config.toml
arch = "mobilenet_v2"
model = "image classifier"
dataset = "photos of plants and fungi (iNaturalist)"
horizontal_flip = true
rotation_deg = 5
norm = "batchnorm"
widths = [40, 80, 160]
loss = "binary_cross_entropy"
muon_scale = "spectral"
lr_schedule = "linear"
warmup_steps = 450
weight_decay = 0.005
adamw_weight_decay_other_params = 0.01
Rows from block 5, named by matrix and row number. Rows with one number belong to one channel. Each number is 500 + 50 x the weight over its row's rms, rounded and kept within 0 to 999. All counts start at 0. Numbers have three digits each. After the name is the row's rms in percent of the matrix's.
# convs0: expand pointwise conv (model.blocks.5.convs.0.weight, 480x80x1x1), inputs 0-79
# convs1: depthwise 5x5 conv (model.blocks.5.convs.1.weight, 480x1x5x5, trained with AdamW), a 5x5 kernel
# convs2: project pointwise conv (model.blocks.5.convs.2.weight, 80x480x1x1, transposed), outputs 0-79
convs0.320 091:612406541456507463494362502445405494489481496593512495529520499502547498496501539568584448459492522556471442521482493478521533542522449528444490462524579477502547544434471482528454550404494657541600455502543581511526484514446509450567520528
convs1.320 100:417411532571474479522471539519542552448426511544529429479555471482419503575
convs2.320 073:470526444484421471560503547500509527444488449530542511450484560508464494479525510398537497501424462415551592519440534496481473469364552504503498455546482495501463552416479568414552485499453580544527552504537409485473473370504498507370412480
convs0.321 090:518505517437629523527481508466336567552453567559528446540527511513584475487399529541450479479507501482426477506503463482490519419474551453460483582455415424490500513576559530474484426514604469506491439568440539470518500600513516483460509534
convs1.321 102:477443438421450454491540400558461535560502494453510548444431454498590499503
convs2.321 086:428520540474553588400490539433524507484497376538477541417488501437409568407423458523521517542451523486422528465520475499532506500515410486459503501520462444469524525443474431452537435525482528539507446475445493443488487578476389583411520415
convs0.323 101:554466440462500391567543484573479461523559494497589525413503451526488478384515481504486481544462499443603501337522513562549414549495447550550528489492471533505526559516499464573474509527532527588489492533484457393547617525501530507487531498
convs1.323 096:470430444446466416446483462446410482561453450514574578522484519528560527514
convs2.323 096:502567505457475501489416529586557549507512510508457526475473483461516442397432438439555585420487440550488620550464449480538496525536524487497496539429475498463501572542577477473603505519493505500517454471440461562550523414504468435523588644
convs0.324 104:457472524515395502457490522538531571498464431597535475445448493504564503430521526543585448455538455428547493494479551598585533470525409516546471486495526515554429426550500444541570355480519483496399504550475505458493573447594469494483476529
convs1.324 104:580581552564563508506542501517515515435492477512447427422441469418457452458
convs2.324 102:517556539465567489471582365566502464514543558534446491574559459504525505512443559473469551609511558504457523494542499532589466521562432350469512493527508543549481536474549530560480498587463510556616465406520459472506488518469475504432443494
convs0.326 095:557536558442503625498501414417540567505484481577552545458472538475458617468480428529575430469533406483415566501463456546491567474472504516510464563492480597505532478458578600471525433502527538492482525568574526536510525488520487487426510423
convs1.326 097:435461436442437469448457509466553526540531529461548564539441460399474452438
convs2.326 100:584418445444513470474555522478549483449448599461524417469486550495390501562550463472585549503504472358454521460518522432462485563477499530461488540442540461556519424423511463480506519596431563488460557513445441431566519515496545439508489560
convs0.327 102:453377512415518541548489469478500491424606426439590533420520493550455479512563437494459586526465570505531556489491491437564482538525527487538491484466450498506480535534555582482558495438497515511508501583471611465444475481412387475413504546
convs1.327 111:453474438433456490412470443517508512443508510544553504587505574591530561552
convs2.327 118:391486428483485489456432421477511504467554453523540476466562518470477476518469509465474559387554409493426528493489484569569460433478456575561539406551490590548516566502523527521593515543401447481550527422494404524484572574509486458494548505
convs0.328 096:517547492524466534439571456488537435476382492573554502491549513592428459473567438506470523568530471488436494539447540391556484443581535445502541494497518438462514558540552535487476513494538529437550510456571481525581505408522615535604512423
convs1.328 096:526537441526448499431586464475478438446522508576472425486549586524433441532
convs2.328 076:520461506509456501473563437515574479500437403471505484598461469561515539474421465541526506481445418521485464499494520554591490560635508474522485539532520525474608447543535627570503528591490617418448486511479456470453518506550449548488491552
convs0.329 097:481480516504585458495482593617516552493539550507511484540439509474498492571519483515484540501489478406454471525368472612560562432531379446537475540501550454500502589557475450439548497425529573547521501504452602528509411511538442500527509532
convs1.329 094:463488466449482480477442423444553588444524507536567559622514459506463540492
convs2.329 096:574450505479558441375561528490536555607485519487480477441500455496497508456492506480477411553595495435560553491487469471357463466523486520545536553493556531512483431483577557444459633552498561514505502506512536504554504579428501563535521423
convs0.330 101:496490540433434456546436563470452558525462472528511408621525531470574512405520600514507540508568489397467481411546529456539523495477474529594409551446468490455473423427529506487465447492514497407507528478584479512496450432473438573482482451
convs1.330 097:500456516530446563453488554430556450499573429526441545543427490420568476467
convs2.330 085:502496507447533568507464515513584652591487549482492508459485470460577553611471497537572520433416526469470425514428549507406512464601523549497424506592493518515422515479596516503516479492477522433550502525544518466530500480408546492458554558
convs0.331 097:536415552445549529451545498513518483395512510485546481490486435497578478549523451526497480504486472492482518514452567516467472528468616390377520439487440480540538579489518421417447504531571478484457440531452459468505383621464480492402479516
convs1.331 114:544478383466483558539575467444490495546514537518503498528502545426412401489
convs2.331 078:458485538501480550478571596484502574451436531507440419504555541544577491482530468480423502528603565442445527408635484494552407541462619580526479491511563509554489436515549493457556516498443590487542518507494489461505523450463454423472514491
convs0.332 097:540535489548457581403557567486548563470451541497591502507439579532576456477410508531559535489416436447564440547494440485417500510549511419424417556524558558517468494448542509529523500548441411521481544491510477509474466454485365519470514464
convs1.332 110:568557518558557540513483520552481492454441472440436498420505432450432465408
convs2.332 123:501504574470403481390381418433441471527537535596481506501549458578511470509455452522476513526561518482430475463609546504446476538597494497474482497535539514479434489536549481434469451520561416546575505410461440495423551513495425484556469515
convs0.333 087:428428549465568511540487542536499513556545522519473570482489529586460517563540585538626452527493496485464506486498548468400494467525518437479521462482503629492575482430455507568564497547576556549468457518497547546457444383508477388481513429
convs1.333 101:463510579528488469406493546467565435394534586561516416503531502510485483506
convs2.333 103:482535548409594470534480521484499531589572509529553548540445563575467447491499465509466515556476483426565552598436518577435487517502596580545548542438506527600505505493562497411518509516500523414425459440510503544493394450455492474532552440
convs0.334 099:536572458543478536484533416511528504576436478495522516415502460369591490445517459518489483530410527513570466476554461498603446527465481480442469556533483575451517559522574382514474491371473497488505593498416490541484539501459489533525435433
convs1.334 100:509476480461471513475506451462565507430459440532531454477422609544528420408
convs2.334 092:498513472448565535425473424518508418469548545419432433393523477478460426561607487559492514597479484589527513523530504541449479544540560518473473506488596563490442527532548475501567512478393548519533435426498466422551469582558508502468460453
convs0.335 101:526618415405507457579520473555510454397442463506538465537512560507493481492496545459484507442490521428613482518545575487494442551455532422579506527409526499498437559500440486556494466554458465558605404553435547431492515519496486520561514537
convs1.335 099:557553468570562567552576529558472470468494517461467484474406429458454432479
convs2.335 110:524575574442525531473571562496517504463463396529558607549450539482533424492554496416495532426479539518516455504584500438442465550447517559539361494492490500454486562496491517481476424538650522475546451490460506579518417514543532471485535490
convs0.339 097:502561502487446560518447417491534494607515455511461407502462486400567463456422504478448575571544552425539465509518428528529537575473531606452577556543439399509538555562497518573519494464455496462520505532528521541475507534436509477430431411
convs1.339 099:444501472508574480526527533585499542591571604476501574549566527459529501532
convs2.339 141:477427522491594457533467599533483474514494435475497599551539496544508492452455499460418452451522470484567427486506511482456489616426535554481542552463500560480516436518515545585476476355549464447582488480451543558473464451493418524473595438
convs0.407 096:467507494484549438501514457411522529399420444544519477517508461448448525427473428469513547495402468483560440462470588539595482537574474485491443613511522515413525440474592484478397485517446494448500449498522513520492489581584423571504475569
convs1.407 098:501544565526461499567559544502444485517572453487424479450450525431423402471
convs2.407 092:461382481461520509552465473507511509542631481584554498477454439587457456421513578581484485525579452437525492471498569470540587547541553584531571398591544510501519435523505491569497446543486420550538454503459459494519497483528574535483478538
convs0.409 095:448477498491513505530521549527412547489463445566540485533452491488530553519392486431487490541502505462519418432570502581503544529385530531521606564522519544497454470478470449544479538519494428486520494535447379496560553489580370511372540475
convs1.409 098:471542528501490421420421470417490521480475487522599558610529475546516501466
convs2.409 107:515436487503525460462544620517491530429483477402386398504495523524416513430502506533480543524521475429518512450499403513465590509419482539563499536450565447485474540490528457504546539549433554528546485435648464561530557450515561500468469461
convs0.410 104:504503553560502482441490506532499434510432531609495444498552478410564543566552505480484528394522549532526500440448469448534497550396453494516479555553405473518537562512538434464521408374479393483509476515567495422501508489416547476448457556
convs1.410 100:495528530494486488498550533509432513512561581434545483434562415410522572574
convs2.410 083:456513524533497440534558533433432477615536479507517489483543503449492497540491521559575470508556497468493528504583451456427566606455473421512584533515482505490450438440524516526473573354482543548520505452496512549573565500368543436562518559
convs0.411 106:492474489464496475480606449535469437491559412510467489526528597509496507534585438504532525529488556557514633518531419465483535467617478521462516537515481468493539540498488474460487496497521467451437479570522558400467468491418490505382608378
convs1.411 097:501468409475477485458452443510502433467466460520482504490553568594589594545
convs2.411 130:508515578415540510452439507532450527567547444565479625474554399487521483571550419474531489481572524554446485460472481479511604517501406446575459525482441505571460514520484516475541529500501522494457442367564532557523564522479530455591560478
convs0.412 099:507530516492566407554500455565532474523460524554620582460518562488600536499485517572516439499575487529493530500501512489488619591461522485558435565558499430528441435448456468588453556506600531550491476430477510503551574547423468513562476507
convs1.412 098:468537544555422423502574488440493581427456440550518501544522463438472444457
convs2.412 083:496462459407527431513383470458526490544484452481528497510557441428486375480442550424494564542489539477559437468546501496411594451477465496440484495555613466518531531455576492460482569472459467556520562574518448567552396479513522515452541504
convs0.413 105:559511595529598466477482474532539512556448476511502456415450549512540479471574507466463539548533530467459538473403478564467443540512536467596444565520532493500454402550477573349459463443484494530553473485409468438567492478571463562440462467
convs1.413 107:410452427416408457525581545469497547559558476505497514540485487522427482466
convs2.413 109:478447449432573572547473452508530635484545591461507429475566439505500450505506433436486482519539523577468483504533478463533445498542463549535495525454537413478530507565369513440441459511462516483538444583493487411455430571424481461494531584
convs0.414 100:521519478441548365485478446519478572460474579512506432477526459497519509529497481445570461429407596528542564532471483402521560593536481554546548440533488469581487549526444450428545590543460433471514519535517444447531500470457613513553449506
convs1.414 091:555524523469493494520471467504545575470511555537524523534548645530513505623
convs2.414 124:551470473498433534566544426521523435514506514483486477495511496471398538624545443539453534493506615442626486548487498452572411509546465474497458517529504479482557480498514418410555526533474538529494493562582462612597425522493483459533520432
convs0.415 101:494554429455549538502478432435497486469488488478505472615478578553489529500472585556545525473445549440592402463477485483582444558546564504511602522421513498534419466519554555564400411511546497444421429477483514544435500565543476490470501528
convs1.415 103:534528463484521456484407472480536519533591455512526598437450445429451427528
convs2.415 076:510547476385541491442543464455515396551562577558531532567422443482507445562566485511515487544488481479529412382570458490486469475460505474501427455388562453500526465445552459466469534565458496557557503564496411551534551538475488478549412520
convs0.416 102:561482542440463466614576491471527445464491524445563526405491507504529438434463458498483491455547555568583607558455547505543571458466502411514517524473522476408499410460433457481540468538401525504469505532526520556420555575576558448493482463
convs1.416 094:451469491421389491480479490436528505492485517587528527534510604555563576509
convs2.416 110:491544521528514533579449481478428489535553480547477497444504556636472447515448553478544535470502489482450495469527466489430434496519384504478537571537507552536520589512557507565540477329558506482535534404544522454521485627426518466470466488
convs0.417 097:524505575508500411531539444541564501370523585496410425507404453446503549563513457605465546498482546547491435529479539478564603444412492579525490478529531506526482500482474529510454475482486504571430426509514365467454503478516521520440553517
convs1.417 102:557456541439506538504424508556567477403513550582447442484572502456463451517
convs2.417 089:507547476542401486493523529474508566531430447519449470470485403547529455525575510502513508614486480514565494484510472538479438414513480395440544433533508556496467431564433580605519568510489437467472511534569494586497420422426408493539524470
convs0.418 094:553509497470525597506469454451594492522491463509454514522533618542470576567518389492601554543471528515540512470446545488537485427463557546515452498444511549493517514546531410615505465481410531535465483454574411518579585477492471470545556569
convs1.418 091:547470537496529521474500437515444436620406432462482589464480524475542546483
convs2.418 085:452474419473488502473541567486509518440562504420588463516505449499518597484518428511524481568512558465525451477467436440570475526504604471473614594568482473468446515501571524498484502443416509576558539505640486517578558528586469493467473493
convs0.433 104:500517490422500559532384487446477462443535582449480505426397483494452473498427470531416477620525477498449541535486514476546519455561472599413590529516469534524524547507471557554499443582454499543512535471390431586500559485471557481525536455
convs1.433 104:470562563538499517508440386497495428405504533422526541581452478533515476511
convs2.433 076:489536472522553529486558469601488494463512555458539485503568599485463470668538528523487438576542585474501457474453525444471443457493486576506547538544541533448548506485488556459451490431544583499420475565518585452494485505400512514504627513
convs0.435 102:469529542564541452455546431537504491537452487479441468416455483503467580424468517635528471454524390500498503401457440522476366520512504543566528519531564478427564423463527376531507458496420444500542495456475508478414477471492483509471453522
convs1.435 115:397467493476455467448472476400415481501477441535486446487529436468438439443
convs2.435 065:444607525482424566490544526472580602480541519516466504548444625524492433457501477535434487526409477455540474457436525507585485549589589436513525490553426422506505543483560504513525519550559511441485584552467509476448434530585517454529462453
convs0.436 098:569491553570498502597584387489501498450610541576511410516495572494479476502564537577498451524391547526519454509510517576527590558595472455517509515484594498534412502519540431512480536510593500547493480526449519520463502517542468586556511456
convs1.436 103:501490421445549504534447507568532483401475557518420450497561467423469573529
convs2.436 071:571398469524440496454526503481514583570476463498425385502531419563469480491508517371545493491423464512479572546557450517447565427454604484488489545485489533437578524549457428533548474484524553474500396460495450417537499517474424526519532523
convs0.437 094:558409512522659531485427556524467509547469457440485493506437452406538508564511446564492579456515481488411436511478583471381420481527489475438506544500502496520602538503582501488492543462475549556489594513566462495559482468495538509432520542
convs1.437 094:578556567565563513514520534516483448442448487465464462452455457422431451423
convs2.437 135:491385423527511496560495611476505556529453500487453517512433562513487570567543467537515441403505527435453580409532494472505502480479412385450480450569471495558431481470431570520551488505475534445498499573498502508417465553574504461405553504
convs0.438 098:497499474453513420473481523540470458496531533483572587529505555454494419480518529483495463523494516448464457468463511493413431615531491457576529454544543535559569541556479555461517350450520524560587574548447517502545490454558593478472401591
convs1.438 095:459459414434425424453488444459489521529515468504543560532513584520558556574
convs2.438 131:483505456460449502489396392476514514402484439497525515501413464558507542513534493452437397545497455480504559513540462604468518556593497505508617476475469478456423546546482531365453485512582477436479556581502468482506538526548491462580453496
convs0.439 097:401492636487517477532472483542469509462490389487461580547431651490437508373417543461556505468487506512452561529500517591508449502477536565526475486543465480563436518493561511536430511491429505535481493487561537559480538413506505478520432529
convs1.439 103:582529574540572569489475481573461478408449468436470489466511462437486463437
convs2.439 119:455423388439545534441512547501526533479459443550502501472539425558435525469480486480467598545467497581512424479491465566487578514513532442540512478493524464473377492367488428451483505473545468558528415426507508520466548519446502631519566511
convs0.441 103:478525488457517567498486524454482591595470487492418451523480480443461483459501563528516510539437465483546440479439398491556422595481518588499444550444449509482531505450442561502391485491419407472557471498490513582492607496450587416534542465
convs1.441 103:549510488521414547544446470417521503463427408538547509494431558531480470413
convs2.441 096:516479510485444470512558432501522544432492557485518539577529526450476522440534502451563514481441547508457650615503535492535551498511489448435481421464426571529555485536499425518516457534479447459352441557534446516521468480579404579491483532
convs0.442 101:504534477574492566470573473558480489443472493553520468544463623518527519425468476622467548382540560578498501509454498538430577473545413503470491528571523452581448581542510515495509461478554464535522523437583476427548547423512520581455481536
convs1.442 103:452426377420482500527538566581469546519521541500461420436540482489499506508
convs2.442 087:423434618451443478433535587434538536508401524431508509376521574502480508488479476465438527445466510502547509527498447502539517591473533406400529523474502487415522461459483489465472468454385568466434494437512516578526533552468532537515542456
convs0.443 101:577427461449569509471509573515537600512567521494473499534550495532474549589560552470543490485388448546466524447513488554461495573464499543440428562509460507431586543498473564470535522458563479574657429453507457557472513459468528468569467486
convs1.443 108:406432566516538521436455477517562511443528480560556464500448454563570508426
convs2.443 083:510510488518499511496458438456443506475544547568459551440538526568470469462527489630517470523480448430532500562558527579525491519463481541493458512426456443615557493414502566516377488553641505532422440525511464537459519523504430423492419479
convs0.444 104:573452458526526523460480475412498562467476516522505476453428483557498443464543478446603466462515515474573470583560519471518488549519592436517490475478525511539445457503500485511486555519420505463519556553392560476558517525399538386591582629
convs1.444 104:596499517548561573487500517558518497437473550567511459532550587463442587526
convs2.444 127:385543500470493467471605508565453474463498412428485480445555486533456458524541441505435499487549552470491475494454503458430466546509390463617487557444461565480492492471534486567445541487495450426648552445535461526497491454539614500505538514
convs0.445 102:495588505442578507439439386565598571525472447410586487498479563491507548542484588454490478480471489446545521487370540536530547533412504563563455524532562505514510495487433555569516505492492507433578500477542526504599501496511542423560458510
convs1.445 111:464534529529444532537511517478535609483504466395482396430456459531474441460
convs2.445 073:530476431618532490476515545479538519401547517505475481543516416480510416447485572525412459536389558537535412605564527457547492499448583557494564494512520512458510529541490516476521439446516539503500446483463505604584477485481513485524437633
convs0.446 099:460617511501455436657512492488553486491457469488555410515486530509451566454489410422485628490477515437521489427492484572473552489488491492629515563587387524536523539446461504546472512500526585451496553559481486510545516490535500495473478526
convs1.446 098:440459511525439482426462457574554495464485460452579532457457407505595526481
convs2.446 077:462407444474475529490562520498574450517474515541504474591352443480553400588426503396504514543426565440491476511537585389459483558500507491514457545487528388501519439515487531474557446483520486518510412487531488426482481496494519523579454516
convs0.447 106:452550448527425417569439533486415514465476571542513607510478501592512593497626493516615532379576552519534536496580555491477432553490547529548544467482518522547488461562514487507494509450372511484476523512502476487523511539428490513477446494
convs1.447 100:517536495444495421487456454469488522489458442547453497508561633560519525600
convs2.447 089:469549550468467519445560478434565561524433435521528520577546573499557511545458506598478513508503500441505534418583519549520494540543473391474583543505479513497638530458498479531536538451526523560574623452471506565576511515493548483597539544
convs0.448 102:490446459529476405521471557512543474579494439471365480507528501550532505521412507489527470562500502456529546484450494431510508427608530493533478557490554544465456447503515408587457514481459479597417543509523464567495439427573399386490509479
convs1.448 095:476493416486475436486478480513504398503439419525491487509498525606563593548
convs2.448 119:487587544445497504559426529527514463425509420488432515551526508507509542531510514478568515417477466542544483505478487436431457512515570448547473496505646494479454441645537495477611542429469547516429460464446488455380453517518562478442522512
convs0.449 099:392465485455525537588534552504451495474533571486549550503455591567477490394497487416498462490529549577549530419612567463450453565470428480547534388480481458484451441531507509419481518584523553501425585511536546557475494555498503486478533501
convs1.449 098:594537495516449557504489535449595447477477443548419471530472591480457541453
convs2.449 081:402433446600541471477474456551488487487570377455553583519491465574521561512547480424530592487616509515447503510466445559453449543505473488535505577475489478487557488464492482499468543506470502483511656522412432493541539552518535527515586478
convs0.450 103:618512546482447415556486460507528493555419530499511461480500444533493508615518488496451514545454479494539554523581588539607505500452457491533513551477435547473529502412510463396435439465525496475503517495494408541533503602572395433567489558
convs1.450 089:477456434468446509438447453537516440450499549486487471515500612578589559537
convs2.450 103:540532501495382530479481411400529469449457499558594472547408516474493480413487487480429501490446549434433518500499515411474410454486522464532516503478498500418556540571468492363610604512559515495513485418472491499481426542491504445500498497
convs0.451 106:509530534479441516502465568584503585500548379465507497604556441460531448570514483523449579556613530464497599549516524459531585481526511401481552462489508452616508479503555557457566575494495502534578484514511566541473496582527543466508476476
convs1.451 100:520531553534475467530524511491465560554537463429508438430433424419407437488
convs2.451 083:460494486513486424509520534573515498599554550546503473456476535410566348465448498447555445570553501536559630452498509493566427429474536469454463489446540491567533448464536447527524471473536473434529473527480554549554542522560549537423503588
convs0.452 104:454513488526530472545530528474497479499530525438489562503446439585542451475462555537553404532487634460434556463517527484456493550431485583447530511497587498500629480446469432431563468475484560447546494411516538446457531441581454437411542488
convs1.452 091:485508602600523442432537537510516498468492526558512446461443561497471434409
convs2.452 090:512460582457465407511492472497546444542479453459521517414585554527532524467440516432531522367534544494504487531569452543426488507474575561533462505565543579447588515473471433482517564505453513473457494459559498440455376624451519450509512534
convs0.453 089:565494574507447534496500446523443505521516460432465508415518417426508505479525571456487498554489538424484445454557487536571518508441448563486499561420466444539475563474545531472552458512419531509544512371441514552490644522480467575511403582
convs1.453 100:480444529478473461463441479464538482516457551559434476518614547395445447538
convs2.453 082:477561550517578480483481427508451505543614450520467543428412454442398389506516546536457456528407540418506517483547426472446459469537508439497563515534515466480560458474467452472528492502475530535552574475458583586367542491487543556487479503
convs0.454 102:438582574506587553482466537526520510440552446502521477480465440495569612560431404560542490544463533473505544459533449502492531501603562540500535530470504423564529435511423522541484528473408495520428561362475567428501450531538514508465543480
convs1.454 099:544557576579552492529582541491475523443478497454458470443447436449431458436
convs2.454 126:573571450484472349483520511468512528502516443456507521495482561493489468523410541437546469517570471429510532560508553524451481449536419434550470520425455456450547450446482516478501516522458409413414542504395465585514456622540482523507491560
convs0.455 099:515486584475584432501540560573444453500482483522438506514376477592444439509479540584602498456447538463500588458542479428488523415572512540499519524465500507525535408506523516544540528470467477546380500503451510554581498470616559532478465491
convs1.455 099:463477473566487533525413537507530550408507484560561435460483552533447428415
convs2.455 084:549472468499539562478526460405591560619447440533544464497577487474479547437497518551543467566518505498526547608476556502425555518508457497599515541453532503485450556468445491507461558494584506547485497483581529439540497503347493448448431450
convs0.456 097:456491479441532437434497492448545537517594512426453484529543632465542564523447546532480484466472448435499475511480491444598595436580449524562427519573468516499485471574436445446563532502482514530447566523491555495479414519477636553492526520
convs1.456 099:510582576571546586500492474538455462460486439441498494499445420435484524423
convs2.456 117:430524499445490338480459515493428514527536554444519432467450521487560532459499468432590441437499533487481528536543546457557566493498586541542487522540475472512511584535510449450454500461486495582562526398481394565419590551469520548457539544
convs0.457 105:578544447596464450522482502473466487587583440500456493474486499525535535464454561402453471365441533540518430524497527513473521493516393480588545531428638517543593431540500526448503487469457502466517511532538460521554419511523476474538582531
convs1.457 098:532542571541461428403404416490531555584542521502475432459514494497499506502
convs2.457 080:592536445428568449425486500467503491554505446390472485499525500499549451600524575467568599624565483555501468541440566506527507492472493516514483482478465527562527489467573542509510510534470538547600406492627467538456455503469576475541459541
convs0.458 100:558588493419490515544483512566464409446535529537551440474459481451523486548411566510493495545431529500443462474584497439439533520458529507453427429418527446544499398519568471600526445497557477544535463526545561558445519513579477392526453446
convs1.458 091:434449460569550418438501547595474473454582540444458496513471482448438485510
convs2.458 085:452459482462553588487499402472539537524524389483575531500552503411589583519510465477473456561439519520541513502550469434510503548449585517467503512467530506538624463405429504458555465533493521435523489444520455489387523496463425393515518444
convs0.459 094:583521566452527527518423490471428464498455572492433497592462505513479472462517481470587444408562509643587469469501565491541403460415468532501459554531464448580524541507495494519495557457512547449493464441510492404489476511413433446578488477
convs1.459 103:537411435495540527498471456531585443491544560547456451527515544419426437538
convs2.459 095:547514499467487478462448557542554480468456353569529507462548476482455522576500642480516507533497526476605407409427392462440553465556507505517554445506525515541399510477493531576460490460497471555493469441519536515516456411452494504502420529
convs0.460 098:495532499607614478549513532579580446570556522518532469590466515560443548479461542459444434528475506466414511476444502503495437553507539551410497504468556528558469507573582391416437436483485433452429453498514484458496451538448521433462528523
convs1.460 105:471450534548531479476482480529545532495399457561587462471480585583415464483
convs2.460 081:459568479469460411465512486455493470495498446424531457376540509480528562475466559405535453529565583420449549398554462470421457582507539518622516538479455575475542421517485462491462529480553440495415513514491512523429503479434549483515455441
convs0.461 105:489475473601533409473532538513503418568499537480517482453457434519469483399492444500472498445431487484669500498495468510464408423502432432446452527578495528509482511450492536562424516411531513483578478502495498475485591483428385471535515538
convs1.461 088:439476451493451468435482461436523473474463501550500503476503537587558580631
convs2.461 108:387558467508500549492427505457511529532494472447505468480530497465546487496351419391480485440426507491496519613587501563505514470507503535517506449482636501502402451516565461516519458484472449536484506435460523591499519549483432455604533502
convs0.462 107:527560594501477570605567411470470519462624442635519522424507471508490450460547484496441450563523503561443539529429534545482532491489490543562520540494540483432501491515547443616569530398418450481509504468480487504444491466481446501528516564
convs1.462 092:608532476436452545500499463437586518462447430561509469426496548505458474439
convs2.462 097:522518480487528548534557428435560623510495501548405510604474473491444542553532462550540494603485545596438473422506479478566444494488471521538428459580468447560443523522566486473600467500491500505550549407522465446424467408501542456519458496
convs0.463 103:511488579498447499484599540493538410503498450537489497543423520505545493492430560523450452491571620505475673491472527554495463570561553482441492481487460544481497557507556501426558483513466518422491398567546537561531533500434578534433494455
convs1.463 089:456427449452424447489462478488475461459442486480511503507545610544549573589
convs2.463 119:436471604436437424457424473491443517493566466508593399462444472483444514517435506415554449478543481551460426528590468533563404494442453497492511583465512577589465530578553520532478526441494487546509561431524467526433478459519484512547549530
convs0.464 087:498567435504536484475460535438477525518539429572479520496498501464559555453439536592534448534414473593581504469507454548538490476482570447574582484486614499468412400468432463533571437568449494500549521469519482497494555463575496509369515518
convs1.464 100:579509454515568432422490452457480553539486498587533429518579488440447465467
convs2.464 096:531465539518457573443578524499473519541414479393467432472449505477504514516415568450477475532579459471528520535517500462531556473430503605571476504485472558502461553589584494511490460474411485458469462416546444616495524501442498623528557446
convs0.465 105:517553600478507564501508557528456473497457427467481455565576582455586463485501540505443530474525446445509512440549447483575516549480512532569470539528493402545494508359547485536535486496456422513521466548584496603536597479488611438517535460
convs1.465 109:538478420430439626510471528481517547475467440547559462442448516490505448441
convs2.465 093:521498515459475470464560455491540517418483584485394522436516482536458428478507501480419468522413561562496494619451560394442571579531450416482434471482435452524535472485527549496538478464581483475538518441513572504530446548435514522426394513
convs0.466 104:500587443498522538446490475495472538428518506606539490488453461477530516569566512480473528453481418477437514415492562485526527556537524506467594372471464467539554458468364424455489455507548539531518437583507537572562499536557499546402577509
convs1.466 099:515538499495568551534485551514530522525540568561530510522562577568599544599
convs2.466 134:449425483641508466516539482517418495490418478569580554507490527509493571561466472502441502456617473538452519533500530553526504534453477478467593456441421533425460537496589587482441474452517480545540570488550526528497454564512552482506463628
convs0.467 098:570589464540490431411516554514515526485516542483574496471535537422467512553470547503448610550528543574496522553511490484516530454454512472514503580496419397444579405426558516404575513570566529571485603559467453495474482542529469520458468486
convs1.467 106:557574568560552538511526548529578550572503549527544541558544521572498578496
convs2.467 120:410545445549494457501440499629496477458543469533489552567546505447459436471502504481439437530545478544470493470492471487463454506437468435631443499448531511456566604453558514373438528459531541471462464475422498527437568556531586459450518485
convs0.469 094:549543569518527541600515481532506475488500483434497518521624499454471490542524538490494459647562568488422496426469567437486514516429458425445486573436456431600446542523466409509479434558510534538514555506460439540602496473505566514519469488
convs1.469 096:511522441494558467502562456451441424554559414550515426461577530509482463566
convs2.469 098:441440487500510567554500460503458518479466553470541546551488552561516516466541505503472574559583399555532535575543525498412457427502553500626569540527529512446457435500559473592515412531486525422561504526498451573422512514432456553602496541
convs0.471 101:511543468487539462495536505594479525460470477518514422473473500558458439574584502359589558515558470517573434501461545531577467503498475461534569564502448402534504445473485486532518523472487436551420429399626499438494475513496502565444493435
convs1.471 103:515499500441429495508496498461536569595594499558573613561490517534515537507
convs2.471 119:546454437496529545507477553488429453540501487527537498558598527525500533465442482496488470537527439527365465512472586544514490517443527534575570552518425489492503494394521500510515520444445640604622534492433441469418461524487460559474486444
convs0.472 095:404471627451531550546501484517565523453462582540487560510451584460550526477479618482546439493539453458504444556466525534484533472446505456493437535509549435501506398495532367516484485548462520504523475515539506378523484521379540575506486505
convs1.472 089:500509465459491438447559616467556544436404512509503513540419440501517523561
convs2.472 065:550386456532551461538388503510500501449530562567408469486499456509490437527524506483496448553462430493489453520537517417407502492547403452469526436658554433512510414511498484454440497510526493448500536526523416452507474473532393525518431466
convs0.473 101:484493491523499421473506473565566445602475461544431518498495598474570560570499437470544459461512485500536532477479409391518437574623442566443505584483549422412515557445476580508500439474483511520459559498586497479508514541551478568482525528
convs1.473 094:525462495509405470529544429461461589547404447456547506462449564528530548530
convs2.473 079:402529528463496372456409430530406516498565430602513504544478503516437575563507490513481469453435546515394523500516536451516466471416510456471470521511478483553547596509413500412507516466424516480524454486489634530508507442505460458452530509
convs0.475 097:515573438509489454412499522540422532431467475477529528517424547553520486534571564509509474448399582547575467508554457588538509475545496491516524508502461450505552586423398505589450558502556574513431523484446493560478482552518466501398612481
convs1.475 101:474536540522465437464464453447486444412419470512550562558565521547583557505
convs2.475 117:517546544466486467535454509562460498506480565579474462443524540526516455450431428570583553494451498453605570522445493552559494494588536538482429515556443419529458525444505495543604634563453485498496540489561483524405422582491512517476543456
convs0.476 104:424469481537490544479436477530408431574513544480572559504476499498518505584404503555502488532546500540453474490573529480489499560536521494414511611466552449506479539539598417488559578445508563473473461416560560514572478468498462619443434441
convs1.476 102:562520508437482530513512457470517552489443450565560448437425556557525439400
convs2.476 073:448470477434452451480408421394435523519565565439491481422572489508472577526488459451503516493480474469490542414522481424416487515570516539576602578577486574471452490541502477437553447440500508528609532441454571461545518504446502511518512555
convs0.477 104:529550421554467524505448521465497512509524508526361557511499521448552539501535446483487490487464495475448516457522433611449549396460491466505580521473538509432504546459463418520472566526607526582598513529500497585478449527506570468383484600
convs1.477 097:569563576549588547513528543541519522485463549602504525535549552537539562545
convs2.477 143:473444565389513571527568550561553469460482491498541490514478551434500495408561505545516494470500425548535496441553529517425502456623506542526528497464566518528508499440517602513381589547526458486488561632529524513622497518471480540509512499